Weights of a small image classifier: 30.2 epochs.
Rows from block 5 of a small image classifier, named by matrix and row number. Rows with one number belong to one neuron. Each number is 128 + 24 x the weight over its row's rms, rounded and kept within 0 to 255. All counts start at 0. Numbers have three digits each.
After each neuron's rows are labels from the 100 images, of 14976, where the neuron reaches its largest size: "place" is the part of the image that holds the peak; "top examples" is what is common among them. Only what is clearly more common there than usual is listed. The data: photos of arthropod specimens (BIOSCAN-5M). In brackets: how many of the 100.
# u: gMLP up (value half) (model.blocks.5.mixer.u.weight, 384x192), inputs 96-191
# v: gMLP up (gate half) (model.blocks.5.mixer.v.weight, 384x192), inputs 96-191
# out: gMLP down (model.blocks.5.mixer.out.weight, 192x384, transposed), outputs 96-191

u.37:116061119110118122122150124099128135111096087136157126131132120143098129092153162108119159158171088127098133114083161134129118108079094098121116135106108130143135128114113102171105129144117138090180146107136147158127111153127178130130128106120110124114097113152144138156141116157127128161
v.37:104116126148124160154156115086073144120119130137114112128143131119114088103118192127101077121113147136150109152096150123137119125135124150134111086087126115129076084089135090128118160154143122134116183131093127142157103124115185118129126154130139145097120147078090130148128131126108106118
out.37:178122124169130075119086127151126105127161121134147118117128137125126144135129132129155154160166118120156134082136086104142136121101121104131078165182073169129127139123102127131132097078145137118100151116133162132147130179125127145122155130139135143140153110139168098069129133118112134186
place: bottom left (34)
top examples: order Lepidoptera (43)

u.252:141140105132123133167129146136120144093107111101121152099147151075102120110172174179123108095100135123121115149122144107111144129167099137180112115127107156098092142112131132142149147138110148138119103132128134127163165148119138120092088143141118119140124134076126143124128126114107155122
v.252:198165112127145130120117159154138130125143118105130140078129126128115125131142082151131143134103118115122141185150100089124180136102130136146162141128097126095121131105159153130151087091129124102160104133121111113109160141129121142149131083137130119119162157120173112076142132117097164116
out.252:132146148131146114095128147133150070134145113178107147182108133149101120119106118116128157166182127137123167091178090111100115168123169154119147131116140127122138110078101141150124113089148112126099132081131158107139094161114104156162152121096138134125154125166153110119187125122123155134
place: middle right (40); centre (28)
top examples: order Coleoptera (44)

u.108:097117142120111180190148093111126164101121093103137134131125127107117141087129164129094103109085133125146073177089167131118113108145082137151094124129118127147124128118120100158120145153109142122120150147120086140127136094138122109079095147153090130137147127087082128148119144141136105112
v.108:117176109135154119134125148151079147168098132133076169160097117142152090115127166116102077109108086136100117119099159129079115132151128172135103133104103150115104115115136153158126149124109116160099133131122124097069120135152165144157141154127076102087164126087130148129173165143095079124
out.108:172116113116117125130127109127104128156106132135056137151136119148146129147164130175134149055136138153151127127203080095130172120124154134100121129162144136112107120127111138096115078087202112129140162132134128116191150130130131113128119123134125139158118105098121082126114173115129136130
place: top left (36)
top examples: order Diptera (88)

u.66:132131117129101172137144093129127158139117121110119146127150156109113128124148152156088102112116123111138108165122150135063145107143077137119121120126126119127118132141158124172118148166106118134153147133103127142144172101153151131100052153187087115149108144113102125130109156102133109097
v.66:132137109148109132141134149077118128120123106137155107064149131113140134082155136128080137048137137107149109129151181111087143119116088145167103121126123117122115120138123079180125128175094127116150137135129119135137162130123139125125073128128113140162117080119085145191122180132111083147
out.66:182173114181119151108134119120052115148092166114121159129189129122142145123159153164105100095146128120123141115141122132089166136126101178125128154138122161103106122105125122158128145116104089152115184148126111121107149116133137121133100187151144136133128126115118162133124133098100130090
place: bottom right (34)
top examples: order Lepidoptera (26)

u.31:091130128094103133129163140087170144103127113106154156134122103094089121085098129116134117125131117137111088125097153209084101136125136130118137122107140099160128133110130126130168158122099181143125120113139149157152107136143128139101140097126085102170166154127126162118133124151137127135
v.31:136144114143130115133099153128156173111150115109156144119101143073099094118107097097130160118099091109100132160133113123056123138116159127155159124147116092095116164127178147141132112113100131141131140139140115117128141138114093170126139114089101091108127163124133127115145131131136138103
out.31:133125111123100126117113084129132126151134145085107143165084160123133121111124157053137161120123103137111096156143117074127097099132133128127125143123141137124120168129130148109123144089115066140105128128139101123136133124158108117132152161134100109109163122127128121119119172127105126113
place: bottom left (36)
top examples: order Coleoptera (42)

u.324:133161139134131153194119142130097140151118094150081118141169135150125105124104108179094120130119129075129136129135163153113145137161115177164139109108117092101151096088133137130133128142100151171126115109115137086087140133121138121143117116128131123113090129069126149146155124121128128099
v.324:135137089133145109155135161128118109126120168142098136038131110126149112144140115143137081115097118130139123150103107088112154113166122148125160120114107116126080122166169130145152102100126116128115100158083099119124140132147157155142122126153125118087146123106162124105119137123084114119
out.324:103146133109119091084117171108173105120149143133180134146134128127116116109077095122134142210154129115119146115127137128105076167135125145140174120125160108112139107126128137132127116130079116142094083073155132121124106172108121124123130099116171133134147144157135162152137089124128132119
place: centre (46)
top examples: order Hymenoptera (74)

u.57:133127129107154113128138105102159154179135111159126151138127134125162129140122154137118127126148122136126078112094166105084121074126121132112120155129152148157164153116116148153148120183141151157128104115086130145137124129170124108125123112162066104111114097149100139147138157170120058128
v.57:116127083082121125120100107095117165167113132113108157150128155097131067108114190121141150151148066136100103122066167121096106105101133112128135155138130132147154147097102158155130161158108156157126130088119144145102114147159134136128130128139058092116114100140109136119153137160107097146
out.57:129113120128110102179084104125113151142170112098129128134103134142148110139101120137145139099074117147169111129144100127140101125145136102114130142149117131122148124151130120077073128100116101147128205129168078129136164103127123125074131155126128156144178121125097095090108163118101131099
place: bottom right (32)
top examples: order Diptera (83)

u.172:097094150100109180173154104097132140106146103138105118133171127129124097100147158156110103130120147126131117155116178137139140109123123140148086101125143087155147122113093126125140142177127187141146118119095152148114095080117120120130100128134132132134102111111113121144116105151119133130
v.172:186133192136119151124136104078161109145163130144132130131150160151104117137145123142093145134144135136125102146152140120132175129106143105084124109137117123128126129116091137119126142110131160137151192134128130119172116117122121071098126138132137136146131144136125070109108130142098143107
out.172:135152124150162089128118155105174104070177130124167128083144129128160143140127056121127102109117131101158115123110110112131121137136114129123173127164118121118128153143149131133148066095129138131135118145107116137131152134140095146138115135128138128130151121163152125119126112130179105099
place: bottom left (33)
top examples: order Diptera (65)

u.36:121070136125126140147130122140116163095088127158136144098189136114106147141118156172141140157132109115119123144110139143081148107134100109103089144131113131120133143168124125166129131134135140141149138158116147149165096092145138139117084158163061087117130131104140152107127111125130122124
v.36:133161116128136130154144127118092135100168137142118124057129142165134114152155112199133113092097145110145136140094110101126175115149111177128161120087105141128093105159146098152143107130138101148121102157092122134118139122130155128152107125148124142098137110095136134094105159114084109120
out.36:131101120128155097126133139132144129126104141083136137103148122120182128130126105182109050128077091146102092149123155139105122119174102119150096112148110134125139153171156137110121141146091141119134087128125126150109131116150128127120085122176112085132123128135134150122108114148111115081
place: middle right (26); top centre (25)
top examples: order Hymenoptera (71)

u.161:082096143141151127171128098128129162084143085127151130127119127126084115118121130128094124130120095140128105165125155115101120089128126124167102119110126098159119141133118134152134138136123141126117121181096124148118127092178091157132110146126051082113144117120114135120158129150141143119
v.161:148119045154093137119118149130112161152090130113138131112103135065114080069130160126132155083134109116124123157101136088068127093114124120154126133133107133102088147156177118183112143146097093092146134141138126132122168149125132198130107133112100131121133120124112155133122180134078131144
out.161:159156136129117120094119140123158086122105132135103093115127123176128165150128101170127140122142138105135189101177085127150177141147100146118135111158118124118133131121112132104160074116125124129150109102148103126137177126121110106171128095154143120169129082117174138123106111080138177108
place: top left (35)
top examples: order Diptera (65)

u.190:093140160104143106113126125092139102120172146133131153143138144142141128168091110132162126135132117170122116097157105125084107165135130104086161133136163117172174140121097139152162143097136173187111151096137148109140110127140112150102146137142120106128128132161099125101142090102154142127
v.190:149150129169173115097118171136128092154106127136138077121123150143126114119122111140108128108114131159148150122137109142158115145136138131130125092053126139115129068123151118125154107117137128107111087117108124134082127155109156151158134107122153142077137132141160129174136104107095145112
out.190:129137175153160120152117150119101099109131157132130108127142141141134160169121113156113077127113149117168142129128129131122139165188133151129124124133081128127128110130118127111130132117133155149143124151116109169152125081127127106129122137131149128178135111096159127089112100102112126093
place: bottom right (39)
top examples: order Hemiptera (56)

u.82:114134111096139128118128120144134137149091134092083192138113123099148128102121150118101115118117119125132102130089161140099096107151062144102093177115135149118142112160151121192108166160091101142143137116137101139123136133182172119113088157148116126134145137127128148149149168133119083126
v.82:177147152148124144122117123097120094116189134126115116146141156142101105132168151147135096131140132140120114156133126117135155135098139140147121116129112167127082133126083138121112150117135112123126174134112121126163111103116127082121134178122130132128158144138128092091120131134062163087
out.82:181130154154172101133115172149120112141130140122139127089117123165105143179137101153135141092113102148117156129169104127105173108104167114122104093121084156138101141150137140127182123085135129089130107173096145148135151115146134146162158118093097102101128106128152128087137090113113172111
place: top left (34)
top examples: order Lepidoptera (25)

u.341:125121120111127203130177111138107157128107133131086153106147156081120142126146130170079125111091153125152129181123135134080145108138050141127128114111124121128127110128139101171127116157127115130130128127092091128112157083150153132095084128177109128112112163108117139137125139116139109089
v.341:108127132100141146129146123108104138125145128145114177098183131109121095119123134176100121163110130177139123129143122129082122148135062126112133122080143127145149086123128082193132128110128143146113163105110108105085118112135147128098106138203127143099153148137128124135146140121120104115
out.341:169099156116120168136113121119106136120120105156128123114180119146107142152129138207190158104134116147120172128168095103120181127111123090122148134148123126156164153134109141068146099129125137127146125145136129122093171110143117169147150118159123102126078082135132122105128098121128174142
place: middle left (29)
top examples: order Hemiptera (33)

u.1:114134145116129126122150118112098133149120145156092160140145100150159114128133143120123112126174104149128083104107151144094123123097101145110126147134143114153148116080108140144168143144152168142106160111121145129132119133133153150115140114140106112152124153130096147138163129172128070151
v.1:160155108164127097149081187126121124118093170156131117086144118102152131148108138172145119132114111119118134136134109131125157143146132149200135155164080159087103157125133162121124086090127128131138154132131103120117130146118122116148126135138129110128180145077185136096130132134083129099
out.1:139147105122130129123128141074143122128104145164132117108143133173128135126145127158117129129201155104124123107120139121123154124100095132100143078086142123148128118114136115165182152170118171126130093128104146135132133182141158107143113099148131139099073115124135168174133127124111136162
place: top right (34)
top examples: order Diptera (80)

u.39:101137100121111131159128104120135150155082141128062121150151106126136110100118144125106082130117142092141108148113141135122106127170094157116136098100141079103107085110165120168073147138118109171130161107134108099147116131119169111135098136150136139132082167068113129155132164133152064113
v.39:118164124127121128119130119141096105169104133142076187141130120110122124122111181128112122133152134117137140096176106136093127138153101195100125138108143152112084105104131108152119136117113075156078177120134110093141087114128168131126127157128133131123128162138126146130147178084122120121
out.39:131144122141150123082178146177107101093133138084144098095099141127131195158144086137075108132132128125125141115150138160119144116129120140120104123098100160128123091147141083190149133130151108066130126139087094151162146100132143122112119145083142138118176147138131137136129097115161122104
place: centre (59)
top examples: order Hemiptera (51)

u.219:093099159155146130142123151101125147126130071127161124114133138143088129119111143121094118131113077143125114135126201135110115126106127119151098108101109115161134131095138128150142157170117160121125134133117127164129119123129128151124135120125064061112104109133123167141168123137146127130
v.219:128124111136121138163127149110103124124114135122104138092192104096162130142160166165127116133127113112130138130163132119098163119162093142139103152130114132118132131126137103146101106127122104139127214129120091112133176093122137156130095179170108103140134135121129161116134157101118118100
out.219:123119133108114099071144135129191081098111152111125117118098089176136168150126125148153152106155123120125162088185077102125143139137116116101132128154128125134129154158101125111134083084119106107164114124167093137199162136127101109138135127143127102176156092126172116115098126085138186111
place: middle right (30)
top examples: order Hymenoptera (49)

u.330:163143133153140123157108154120153095122135144119135136095187111124148145149190111123101080071115112105104118128151135109097159147133132118139127126165117126090109152118129145148094145115128120084146194179138121099163143114119124113123103158117133101157105148128127127117130122114147149103
v.330:144114148148108151116125117114110104097166131127120130145104135155114130132143183121133150148170144111129142102130093129129163129109127170127100161133101169125125134100088106125101160122114084092132157128125111143136136092125122109148130186095127139137159138153132138082129169105087157145
out.330:087122120109121117157132150126114130125106169114134156131116109098129119102117146093145067118089103144099115162125151140087094119123158140170096129131133131135106133133145134128103142099131126101102146155129121136142085122132145141121131153103117113146135193104115113120152128182115115125
place: bottom left (41)
top examples: order Coleoptera (39)

u.212:094121149097135122134139109085122133135141133147126154143130107152136132129109131124140119123154109177127069098115136104086102136108125123098134148129149113197168121084103134161178141134153192164102154109127144130137113131133120135101146104147093117131111124145080128129170121148140085153
v.212:144140086132120093133095169146147132121096162135123130074135101103181143147117131173150125132124097117116138128133117138121149126155127133172130167178089156108128176159133163113124093096127125131166136143144113127122138134137123130139117137153120102155154152087175132099123133136111121123
out.212:141152095125125130128148143116145126127113125154132133114126125158113129104146111135120135122196157101112113116130142128120150122073105139123148088095163096137119117096133111164183142135130166108123091139125169120149128206131140119133114081132129144110104122119131153159146134129118140185
place: bottom right (44)
top examples: order Coleoptera (67)

u.264:138154142140117177165103113101126152153130032132132118116173151144117132127134129176118141113115144069165128106145126097128140126162110133140116145134120152098158121093140125139125131160121114110137142111127103076116161116118109097141119112128124144120125135141093137127121172114154130122
v.264:152110097152137132160120152086125147117132144120117104076158136113108114137132172193126135106127129110121109156083112100119176080131118112131125113130086133098129127131151129159140131119110147141174143168057120147158156129121141136122102128167084114090126128103130131095143150132067125133
out.264:127147129129156054106105164080170078105168154123174126128137117144147131146099106164142129184179117131127149083128087138111132146143135105107162122138121151120142126130109156108150128113122138138137124102120160148145099166138134127153137122121136133121140079159177155133127085112110135133
place: centre (65)
top examples: order Hymenoptera (46)

u.52:104113083096122116131173160117139194103111126096160160127116078113094132076102124122131150159145086126095138137108146157093114127094130132128142128075127105143122140106178114116137094127105147102138151113137135152132111157144128135122129077127086101134120137126163167117142137183142111160
v.52:168173158154106145127089141133129124125172130161115112131139157127120131152143113186144126115116144110135145130173100093139201146127142159136142148155115141104126152128095141113125110099144101121132156130129089100116138089121081126147124165127141139142178136148142111088086135114130155062
out.52:137136130085140132122141120105130161172124146088141167125113124106128097113079135116105135087131124178119120126088177137117099121116162142114145138075125133169144139127150143115189171171100146145128151124123120126093134152168116128116143099113093116104110133136092160179135142141107103127
place: bottom right (36)
top examples: order Lepidoptera (36)

u.158:116081084108076128125129146133128160124106134130136132087125136013104150110093183145132181152191129119135144190123129103113132077127104120139122151127118138118132149113140112132139123123128157112167145137131095172156155134146140147119098106149125122141159175086135161114119124118103121135
v.158:154144128133136132099107136143111134160137088116083125128137145098119088125170146125093115155152097124125143168116166185104163091095139175179134146128106127109116155115129146125118123173097100162135112094113128145083106100180138178146117138116085075122138123133164152108119124145126142091
out.158:144149144114130107103152130182125104179104139123105186121077118136150151136096111176145134156127095129093153096152116167088128151126120147089129165140103155127177163156126151084128137125110109143128088105163122117110129126170097126133140120138100098154121122133147135103118144091137143110
place: middle right (26)
top examples: order Hemiptera (39); order Psocodea (25)

u.244:127156105106126131133139125145113157151080128110077180127129113113161127110135146153112121122093109115107116137150178162100104125132070167141091126141126138125119150135152137138083126133099127124143151123158118097090131129151155123113068125196096105160130152096128133138140173155144070104
v.244:136122128119139126135118138130132146127147143099124169134124120132094126139100129119124135146137075110069172133073126135042151131136131121123145118119094118110153137085124155161135155111105150156151177120135126127141126137139134123139133120122085070113126144090163149079138102121127133139
out.244:142131095104143135141163124178078129099124164136080133100148128086148157144180097211128104100120131147158092126128103110118172104133109121116135143136129130145112123163131125177142077088182125125120138153080128117125164107153136093126119145173122136107154145123142076126130136132128099097
place: bottom right (35)
top examples: order Diptera (63)

u.305:120077094129108126149127133125136190114105111167130119096181152057076135128107171178145175181176131131142129148144115114122136068147112105140106164143126131104129138129127086123140119130142129136142130161105110134152126084128120165120126136141128127117172180128138173116150128125105115115
v.305:122153153154111143172162176116112136117137130115152131116131120126153132121130146172091088064075131115124108123136168088101143126149104167154123111118118115129109135124120116128129106136101129134117135153124080122131129082129128132123087151141113127156132092109112149155128153126147114086
out.305:152165129152123111127091144124136117120136149119132119088127124138137152164109086217149111103099112098124133128126115142130165141144125128115147130163090158099128172158141149070137108124117133154170111130137104129146164120128117098133121126151127121144110099109149113094083118094135143095
place: top centre (38); centre (34)
top examples: order Hymenoptera (44)

u.116:130103119074130125123167097147089154191067106134122149121128131102141161108127164143097149127131127152134099113137153091124133090125098117103055144126118181145132126140136105136144116170136128136124151116120139124117128137172157097096114118178101133118102108122123122148137149129117085139
v.116:162128172119085195134172134130135139128145115129115131144122172140083130115143147149070161134129141095119105152144142133134200128116115156112099129141116122118127136091114101117146156134127138113141146123140134116162132100114120110116113148116140144153142173131120085113097135123115148093
out.116:131123106151125099118130111123133126141128182109132133132116096111110085118098124101140151146131136151141131102128110188152090159136134115113162097113125146103127063141154106108102161090126101125117186086147123111110108189118136176121137152115146158115144160129127140160123135111138145128
place: bottom left (32)
top examples: order Diptera (68); family Anthomyiidae (25)

u.207:087102152139146133129163142147118146145117081123141132129103129123117139125122133111102100096110084148129116148134192125108125114122133122157085126132108121175129153112122129122137129150128150110115131163123112162123127111154122135120133129121075072127127117125130130140182124159135123112
v.207:142143107170172109151110155119112128175075154141111125085161117111158079135136140133122096095094081144131127172144130136105123121170132145168122125130123139099094133156182138139100129108123103131114139171123084110083132134147149167153120169134111088112148159100142163114148150140087097069
out.207:117135132114129070090139150097226046083143140121135136133098077161134161129106111128129135111160111101117151102160094126079121154163116128110145124134128118110126127150125128177132111082106105120163127099162098134205143164127108090134126127136129112156150091130179125133126144095141159124
place: top left (37)
top examples: order Diptera (73)

u.99:130094087122112160129151129109116150095108120071143163106110153048098103080132173100099160082130134153110087144134141090090110136090125113128135098114121122136097129129138104188100129137090114088127150150139127129193175138118107138050104136118115127133114125104104134129138136139123141148
v.99:176118118131140119118142157105081106121133171134132127094143097152129112126158125127128149161171140122130165136095098112126178111083130144114170123106086146108079112125129114139129109086132094113157139144089149169130106147145185126173123108115138139114138116127179134101127132119068146174
out.99:153136109131114120129104150110196068099169122178119095106123113140109126094129134109141146134171134100138152135176097108131142138102129157143131095130135118100086127096130120125129125100121124108131127138140131108180156168090129121147140108098158139147151118125123113116163147121101140157
place: bottom left (41)
top examples: order Hemiptera (48)

u.130:147139118127136152154132141173130156131089113120121144060168140060127140125199125163096119130093127117148115166141126101081157124137087145169133136131115111098107132130178113160116101149114103102133109157115099120114151093125131148116072110151110111132126161122136162125126135118154123098
v.130:122109126110118127124128128104124138140145131079148160148108138092069123076091135110130152106138118146115116133140136107049116127111158135134124151106127127152140159100117121148164167118098125130120175132127114159158112142159095140127134141104070109135151129125091152096143156130126132149
out.130:168133121114093186118149134162103123113083110139126153104140127114116167137183118232153130120132140125130138108169105141113180124101100148106110141144125137150125149126116113128143096156132121100134116142124145125140181110126105120102127121146132140170138103130106133116121123098119154128
place: top centre (25)
top examples: order Coleoptera (44)

u.106:098091143124128158152154099103128153112101115116149111126162118129148164126172149134101097137127122140142076142103172119113128102151080116139094155145115149160132132130129094169119157148102139113138134144129086141119131052143128095106112142146094127124132122129099156147110119146138123103
v.106:127130070129130103123110156121112139148078135087110138114114102120145121121136179107121135153121069107092121130092133130104116123133122134146096167148060156081114126114148136175105159116062114130147146128148072128101131156116149128138137139117098107104179141089184161114174168135074124126
out.106:156130097105125127128148129103110127149101128130113151134115127124100148115144153139109170072143144158147109110184096119110142119111134156090097133108126159133089089112148090146125124108154091123136202122128135130184170149117154098111143128117128169133140119105112124138131196111117127142
place: top left (38)
top examples: order Diptera (77)

u.34:126137154142140147149127118114140147132103116174133150108192122121104121127127140159124106116117112107130132160145136129070134119140095139128127114106123131118105131148159120168096121129105112133126181157127079126164105077155167133118076154174076097124125166101131128121110154120140124082
v.34:145119140097162115126117136113138138150167105166106164134174135123120115155132114149135164121172108140085148113114112106102156107089130118097150138111150115149175147096098151135176100121155168161125126114083165139146114146172126129143131111150089095090099113156137117092160116154139090138
out.34:158127112111125088135132131141138116112124156103142172099124123128154168123133118206132101121107106105110073131109100113115137111138097127127103188181107157127108170152137127108121119122102098127137128167142115150146138127134114076108093142183103131159159111128145107101117166125088121104
place: bottom left (51)
top examples: order Diptera (63)

u.361:123119139152141139182154147095131114111128117129130119115158116151134118097142133129078101096134128077126141166111171161101150127134109139177121091112099091119121129125123123155135147164085147128158113137118154159119136125125155095148073128120118110135082094093130155173126113121113135132
v.361:140168135132119132146124140073137113138102168131096144117182094132169084109136151181129087100100151130117135122128131135125117149133101171122160089099152128103117101158142132129092090115096111142140134091145154111098110149138152127157082150176137139142127138115130133168117135121136115108
out.361:122118144131108103149122173112127089102138168141127131115137071176152159139131113127156115109121145103140139126173106101092147145130129146142126125184134104103102127132119132130114074084122119117128128154153121128212149120112126073133128123108165133193130105094140115115114132119127151105
place: middle right (34)
top examples: order Lepidoptera (33)

u.142:148129109132118198122146123114125137104138137096113123161134131108135119129141107153079109099078134126141122191112180099125135130177129091150159109142131112118126125138125140132110153124130136121136140119083114077133200153107114125076113148158143141130121115095111107128118122162144123139
v.142:143136087151151139142114122112094171162114116079121140099134125118123090108129161136103115102114092123120115143111156124078125110137110135142107114123104135095130136134164126160114147147083117130149133158100115124103156122143154185138107163136066078094148154094107169112148166118090127115
out.142:157157131151144110103118159126123090119144135124146123093092144175111152148110106167150138116142116089126152110107079139121166134126136125107147124137067177117129156143132126099177140121122125137169107142122127154134144148134133103163149108117120116113131108138174138099124112085075176135
place: centre (71)
top examples: order Hymenoptera (43)

u.235:077084157142155129163127132109135162103136107136166128108141132129110120126095135124110109131108074156130129184129163145100104125137126109150129106092122105144128130141139129169079122128106148139128147154128121146121104092137144161120122137131063061109120123104131149121150127136142137112
v.235:120120137123107156187139111062099137114143152124120129085196132122108104107176132194104118115107154116154109144107126116127149115131110164124129109117128111131079116141143089146128115133131114140117177129099134132131131102128154108130090164160128150133114151130102135153091150113133100103
out.235:158114120126113117047135131154175091125099133097135107111084123174120157143128130156142168136137116122122172107166097112137153131136112095100115120140113167124118142162132117111139119127100097090153081120161102128164161137117123126151130106134127115141142093166160134111097117075122202118
place: middle right (31)
top examples: order Hymenoptera (45)

u.114:093138101095130134131132121128122131143109147113078179131133105132138106102129157139114094107126129105127126122097161151090114125150038163113117122092138126118118105157136125170111151129104120138126145115130096133111130133180185129144071164191110127137148129105131142151146179127118077121
v.114:146150118130154114130127162161121109151125161168090137060131113126143111162125107170142106103123098128129173137133096107118174121166129144122151131116110143121119130152153146139148084086131123127116112143092097104102132137153160160152132108140125094091155129095181115081135130117090117112
out.114:167115124138152097114138134173130111122148124105141117099122145145130177184152094193131135130121097154119126122163090096134166098122137084120115148134105151151133154168128132139153097113153124095129095150102138144137136101155096133127135133126101108101130104163162101080122092122124152108
place: bottom right (62)
top examples: order Hemiptera (29)

u.354:150148105140150115126118159146128129122100140130108131109130117101157117123143128190103134129087076098098140183137129135099132126148117172185127130141124130095119147135157143163097089110095128128154101122137064123103160143121124116133090123150120080126157144072149141120169155153119111081
v.354:111125157134118169139161109146077177150111123159110129087143145138106120137154130203127123117111139151144131124125147140120180116101103164116092115108104123166116123139120086125153111159142126127109137137087133146102106075154147141127110138166100126128119126125127146125112126124128127104
out.354:086093124107122131125146156120130151102130158157132158116146091090132110130136113114168127076118141164151135128110116090101122146129148127121188135131145082147104116134139115145131089095150151104100132143123158129128130139124137185117129098135137141129145146124128111136128096146181114147
place: middle left (32); centre (31)
top examples: order Coleoptera (36)

u.51:061087131137141127173129135109143148118117123131170120124153132128094118129101136121114113146131086130129126175107188180113107104117126111150123102101124099154125111094150132167116129135115168117121142128126136155125089123131160169126123105131079076111095125099137154127145110143165127140
v.51:162131131163106164095137094134108108119123143125095125131150098130166092128174148159105111138100147157141138121158116134106153119098116153127127104145133103133109144135076145132081128171110083104119112115095103153085127112137108159135067171155138136142142077167143090135122146129143154138
out.51:161102126123115117069132119134165102135079147088124114128104118179133150150130152135140147125151119119120152108139113116139149125142117104093118125155122171113116166159126128094125155128094093108170117134164104134172139128135121094157127134145114100162132111129139129104100131082104184124
place: middle right (32)
top examples: order Hymenoptera (51)

u.255:117142131107118175136146128141128128137108100139116151161153119093109116087109122141099125131161123107119155128141161159081111140176096143148141128104150094115161115131123099163102139156076114168105109094144129106116131131135143119125080127126129110121107119110113165155129130096162132105
v.255:118129125124147144139124120104145153118159073147133160087146146106088140121150175204129147123123126139164128142124092103098151101126087131122131152082139139140158114141146091165109106156120107114123123142129071146140150096155144152111105135163076112114139139128117129118147178099126107099
out.255:122154134159150085096126200130145060102150148125182104092151131142145146149117045200123116144118130100135148111127120122119127162157110139139160120138130122112126130154141130145168088126104125132117046125124125132132150127106120121132100103137177141128146109156147163136098080091139128069
place: top centre (32)
top examples: order Coleoptera (73)