config.yaml
model: "image classifier"
dataset: "photos of arthropod specimens (BIOSCAN-5M)"
train_examples: 48750
image_size: 64
crop_scale_min: 0.5
horizontal_flip: true
color_jitter: 0.2
targets: ["order"]
num_classes: 18
arch: "gmlp"
norm: "layernorm"
mlp_ratio: 4
patch_size: [8, 8]
conv_stem: false
layers: 12
width: 192
mixing: "cutmix"
label_smoothing: 0.05
loss: "cross_entropy"
residual_init: "zero_last"
optimizer: "adamw"
lr: 0.0011
beta1: 0.95
beta2: 0.98
eps: 1e-08
l1_shrink: 0.003
steps: 23000
batch_size: 64
epochs: 30.2
lr_schedule: "step"
warmup_steps: 1150
weight_decay: 0.1
Rows from block 4 of a small image classifier, named by matrix and row number. Rows with one number belong to one neuron. Each number is 128 + 32 x the weight over its row's rms, rounded and kept within 0 to 255. All counts start at 0. Numbers have three digits each. After the name is the row's rms in percent of the matrix's.
After each neuron's rows are labels from the 100 images, of 14976, where the neuron reaches its largest size: "responds to" is what is common among them; "colour at peak" is the nearest of a few named colours to the mean colour under the peak. Only what is clearly more common there than usual is listed. The data: photos of arthropod specimens (BIOSCAN-5M). In brackets: how many of the 100.
# u: gMLP up (value half) (model.blocks.4.mixer.u.weight, 384x192), inputs 0-63
# v: gMLP up (gate half) (model.blocks.4.mixer.v.weight, 384x192), inputs 0-63
# out: gMLP down (model.blocks.4.mixer.out.weight, 192x384, transposed), outputs 0-63

u.62 101:098171092078178124135132185118090126144123100211129165123100106124121077097162145163127130122180105108168193105117128121141118070105185155156119141137135174144129122118085134120132123084086089
v.62 082:121129099114162124143082139120134127162169086137156127113131095076172126126143144120141078154132078141204188119115069122119118113056174184145130132112113125178131129123130125127118113127153067
out.62 087:120193073134137178127186157116128108141136116132091138131064105125138153126125112157190098104114127138156189091117146068141154118129112118089128217101139161094153107192147123176137080108099086
responds to: order Diptera (62)
colour at peak: grey (75)

u.253 127:093113140134095175156135103178065101237066145171128154127102094163068134112097111137136149186167135128159125164133164120121107177133127104110117130155151152093206139145150100057112201144084137
v.253 103:167102128079175062105126085172155062104173054111132098111159126111123160102123119172173118147117035076102128101105107116137143139125141113162119128139134095199114090095121123144148121106176125
out.253 131:166132165119100124138122075115111138181178101161111136145160152191143160159163142201116112153123101186082125179178076128097130077119120093171107088143132082217163117044138145076138141125108120
responds to: order Coleoptera (84); family Ptilodactylidae (27)
colour at peak: grey (30)

u.25 094:129130133107092139158127112128113141167179116121157116151123151085099127108087082135123142181168068174119135164139119102131078148114207168148098144111185131168123102167136059075058133140113103
v.25 102:139154140136099131146097086136077112179155137170157178171170126126140155137131131144118108132132127145114140152194081135078105143061132113131102088129086119190166119101122155126149153131146112
out.25 108:080131144102135100149162128145095141164115094183166162088124110143111078092128094119121144153209125094122111159098168086157115135200172103122096128169138140105163109122115081077157137156124160
responds to: order Coleoptera (65)
colour at peak: brown (65); grey (27)

u.60 093:093132093060186106161161156113109119141157114159125141057132124104161066132162155111084096111151088117142185112074108111137132036123172165190135116133125151164117197129090141120170078125126070
v.60 083:175098156142116094109110099176120130138132152118191113138203152129121140128150103151119162111166152156126130129147098139080087098043165104143086097145211114147166122075186160097139162128106113
out.60 078:088094140110121081148111121150128136129075137166083159087091136162068076127126110111117141144141156105129077124081162129170129114144126139103153117161144142121138156114063093111159154122120183
responds to: order Diptera (80)
colour at peak: grey (76)

u.87 106:077182073100141124162139187124088098153120083224097201114136072129146064121148128135121123124162109126171183116105131107151096077119160156146133116141150185129135171103098145133092100114108093
v.87 089:117162090092181126144124166178096110127130089172117157071163096095122100094136140147138114139153085090152236098111089132135153088062222173160157131109098165162122127111088120135115116094139030
out.87 084:147115097129135159143185127173121115146136110120124161083137110158093149108106133145176126133097114143111164050099153074151179073113145140118151138131155144152133119103160162176079112085125116
responds to: order Diptera (64)
colour at peak: grey (59)

u.99 116:127167133133079186154130103149146102192122156116141122170116132150085148100053177155140113188126127193177109164131156167132087132147121153135150137105107128146155105096163104086105169122115149
v.99 070:152109098105155110161129122148091081126134114098170147096227115087147157135138130129198132134128063112101192087132104146122114118040195139132129111168136131126097167103117134127105132125170049
out.99 130:137142131154141129076132151118189137084125154064174109137043138093158146104113085089134127139127131096161118151150115137122153160101096153078136159125127071060109137170203124135061145192155112
responds to: order Coleoptera (59)
colour at peak: grey (26)

u.224 078:122140084077173115105107155210135154141103115173108110097146096095107088110142150132122137128167078119195185161127129117155066075116199153167128134116116162169122134120096114103127136111105085
v.224 081:138173115084107154123126107163057092154150117176127184153139066134118125182125154137110037123125112157119134154154115130104103170100213121128116139138079152186174129144121129121165149113160115
out.224 081:107165065122085165162165126117108068176106125148087146149097131155113126110128116140160115085088143118125141130151169101113152117141180114085102148153185153114193134143068134137164124133140118
responds to: order Diptera (80)
colour at peak: grey (80)

u.152 103:106123089080154112141138156110091136133121103166132128099166084116135047134156157094123126160149053137181188133097129109131127096104183172166131122142128170106130180117097085109122097122126074
v.152 112:180097156146132110095074082147127125134133156129173115136150166136134118139182124132132147087158173168117122120126088177064102123043144110133164089133130073132146125087140178076184136125103125
out.152 087:086120122121154063149118158180112136124109147153097152065144104155106091129134103094118170165115137068110135136124159126138126121121176144141153095151097147174093104093102103133143156143130151
responds to: order Diptera (67)
colour at peak: grey (87)

u.248 090:090158058115112131125126198096034095141107106232099212109125098132097089154123136117150110086130097130127169115106132123142088076125162150104139168150110206127154198166078117126143068141108111
v.248 100:129161079037143142119110152171137129132155104133114131138124079093139118117147138150139113127141043114132201120131099182111128114060225173152169093115083136129116143118121128128134127079143071
out.248 106:123129144135115162130122092128148134148149129126132042200081234133127129097052120173104130115138113158113105123178133116107133144138108083147123146120227118133119041145149102123128128037088145
responds to: order Diptera (62)
colour at peak: grey (48)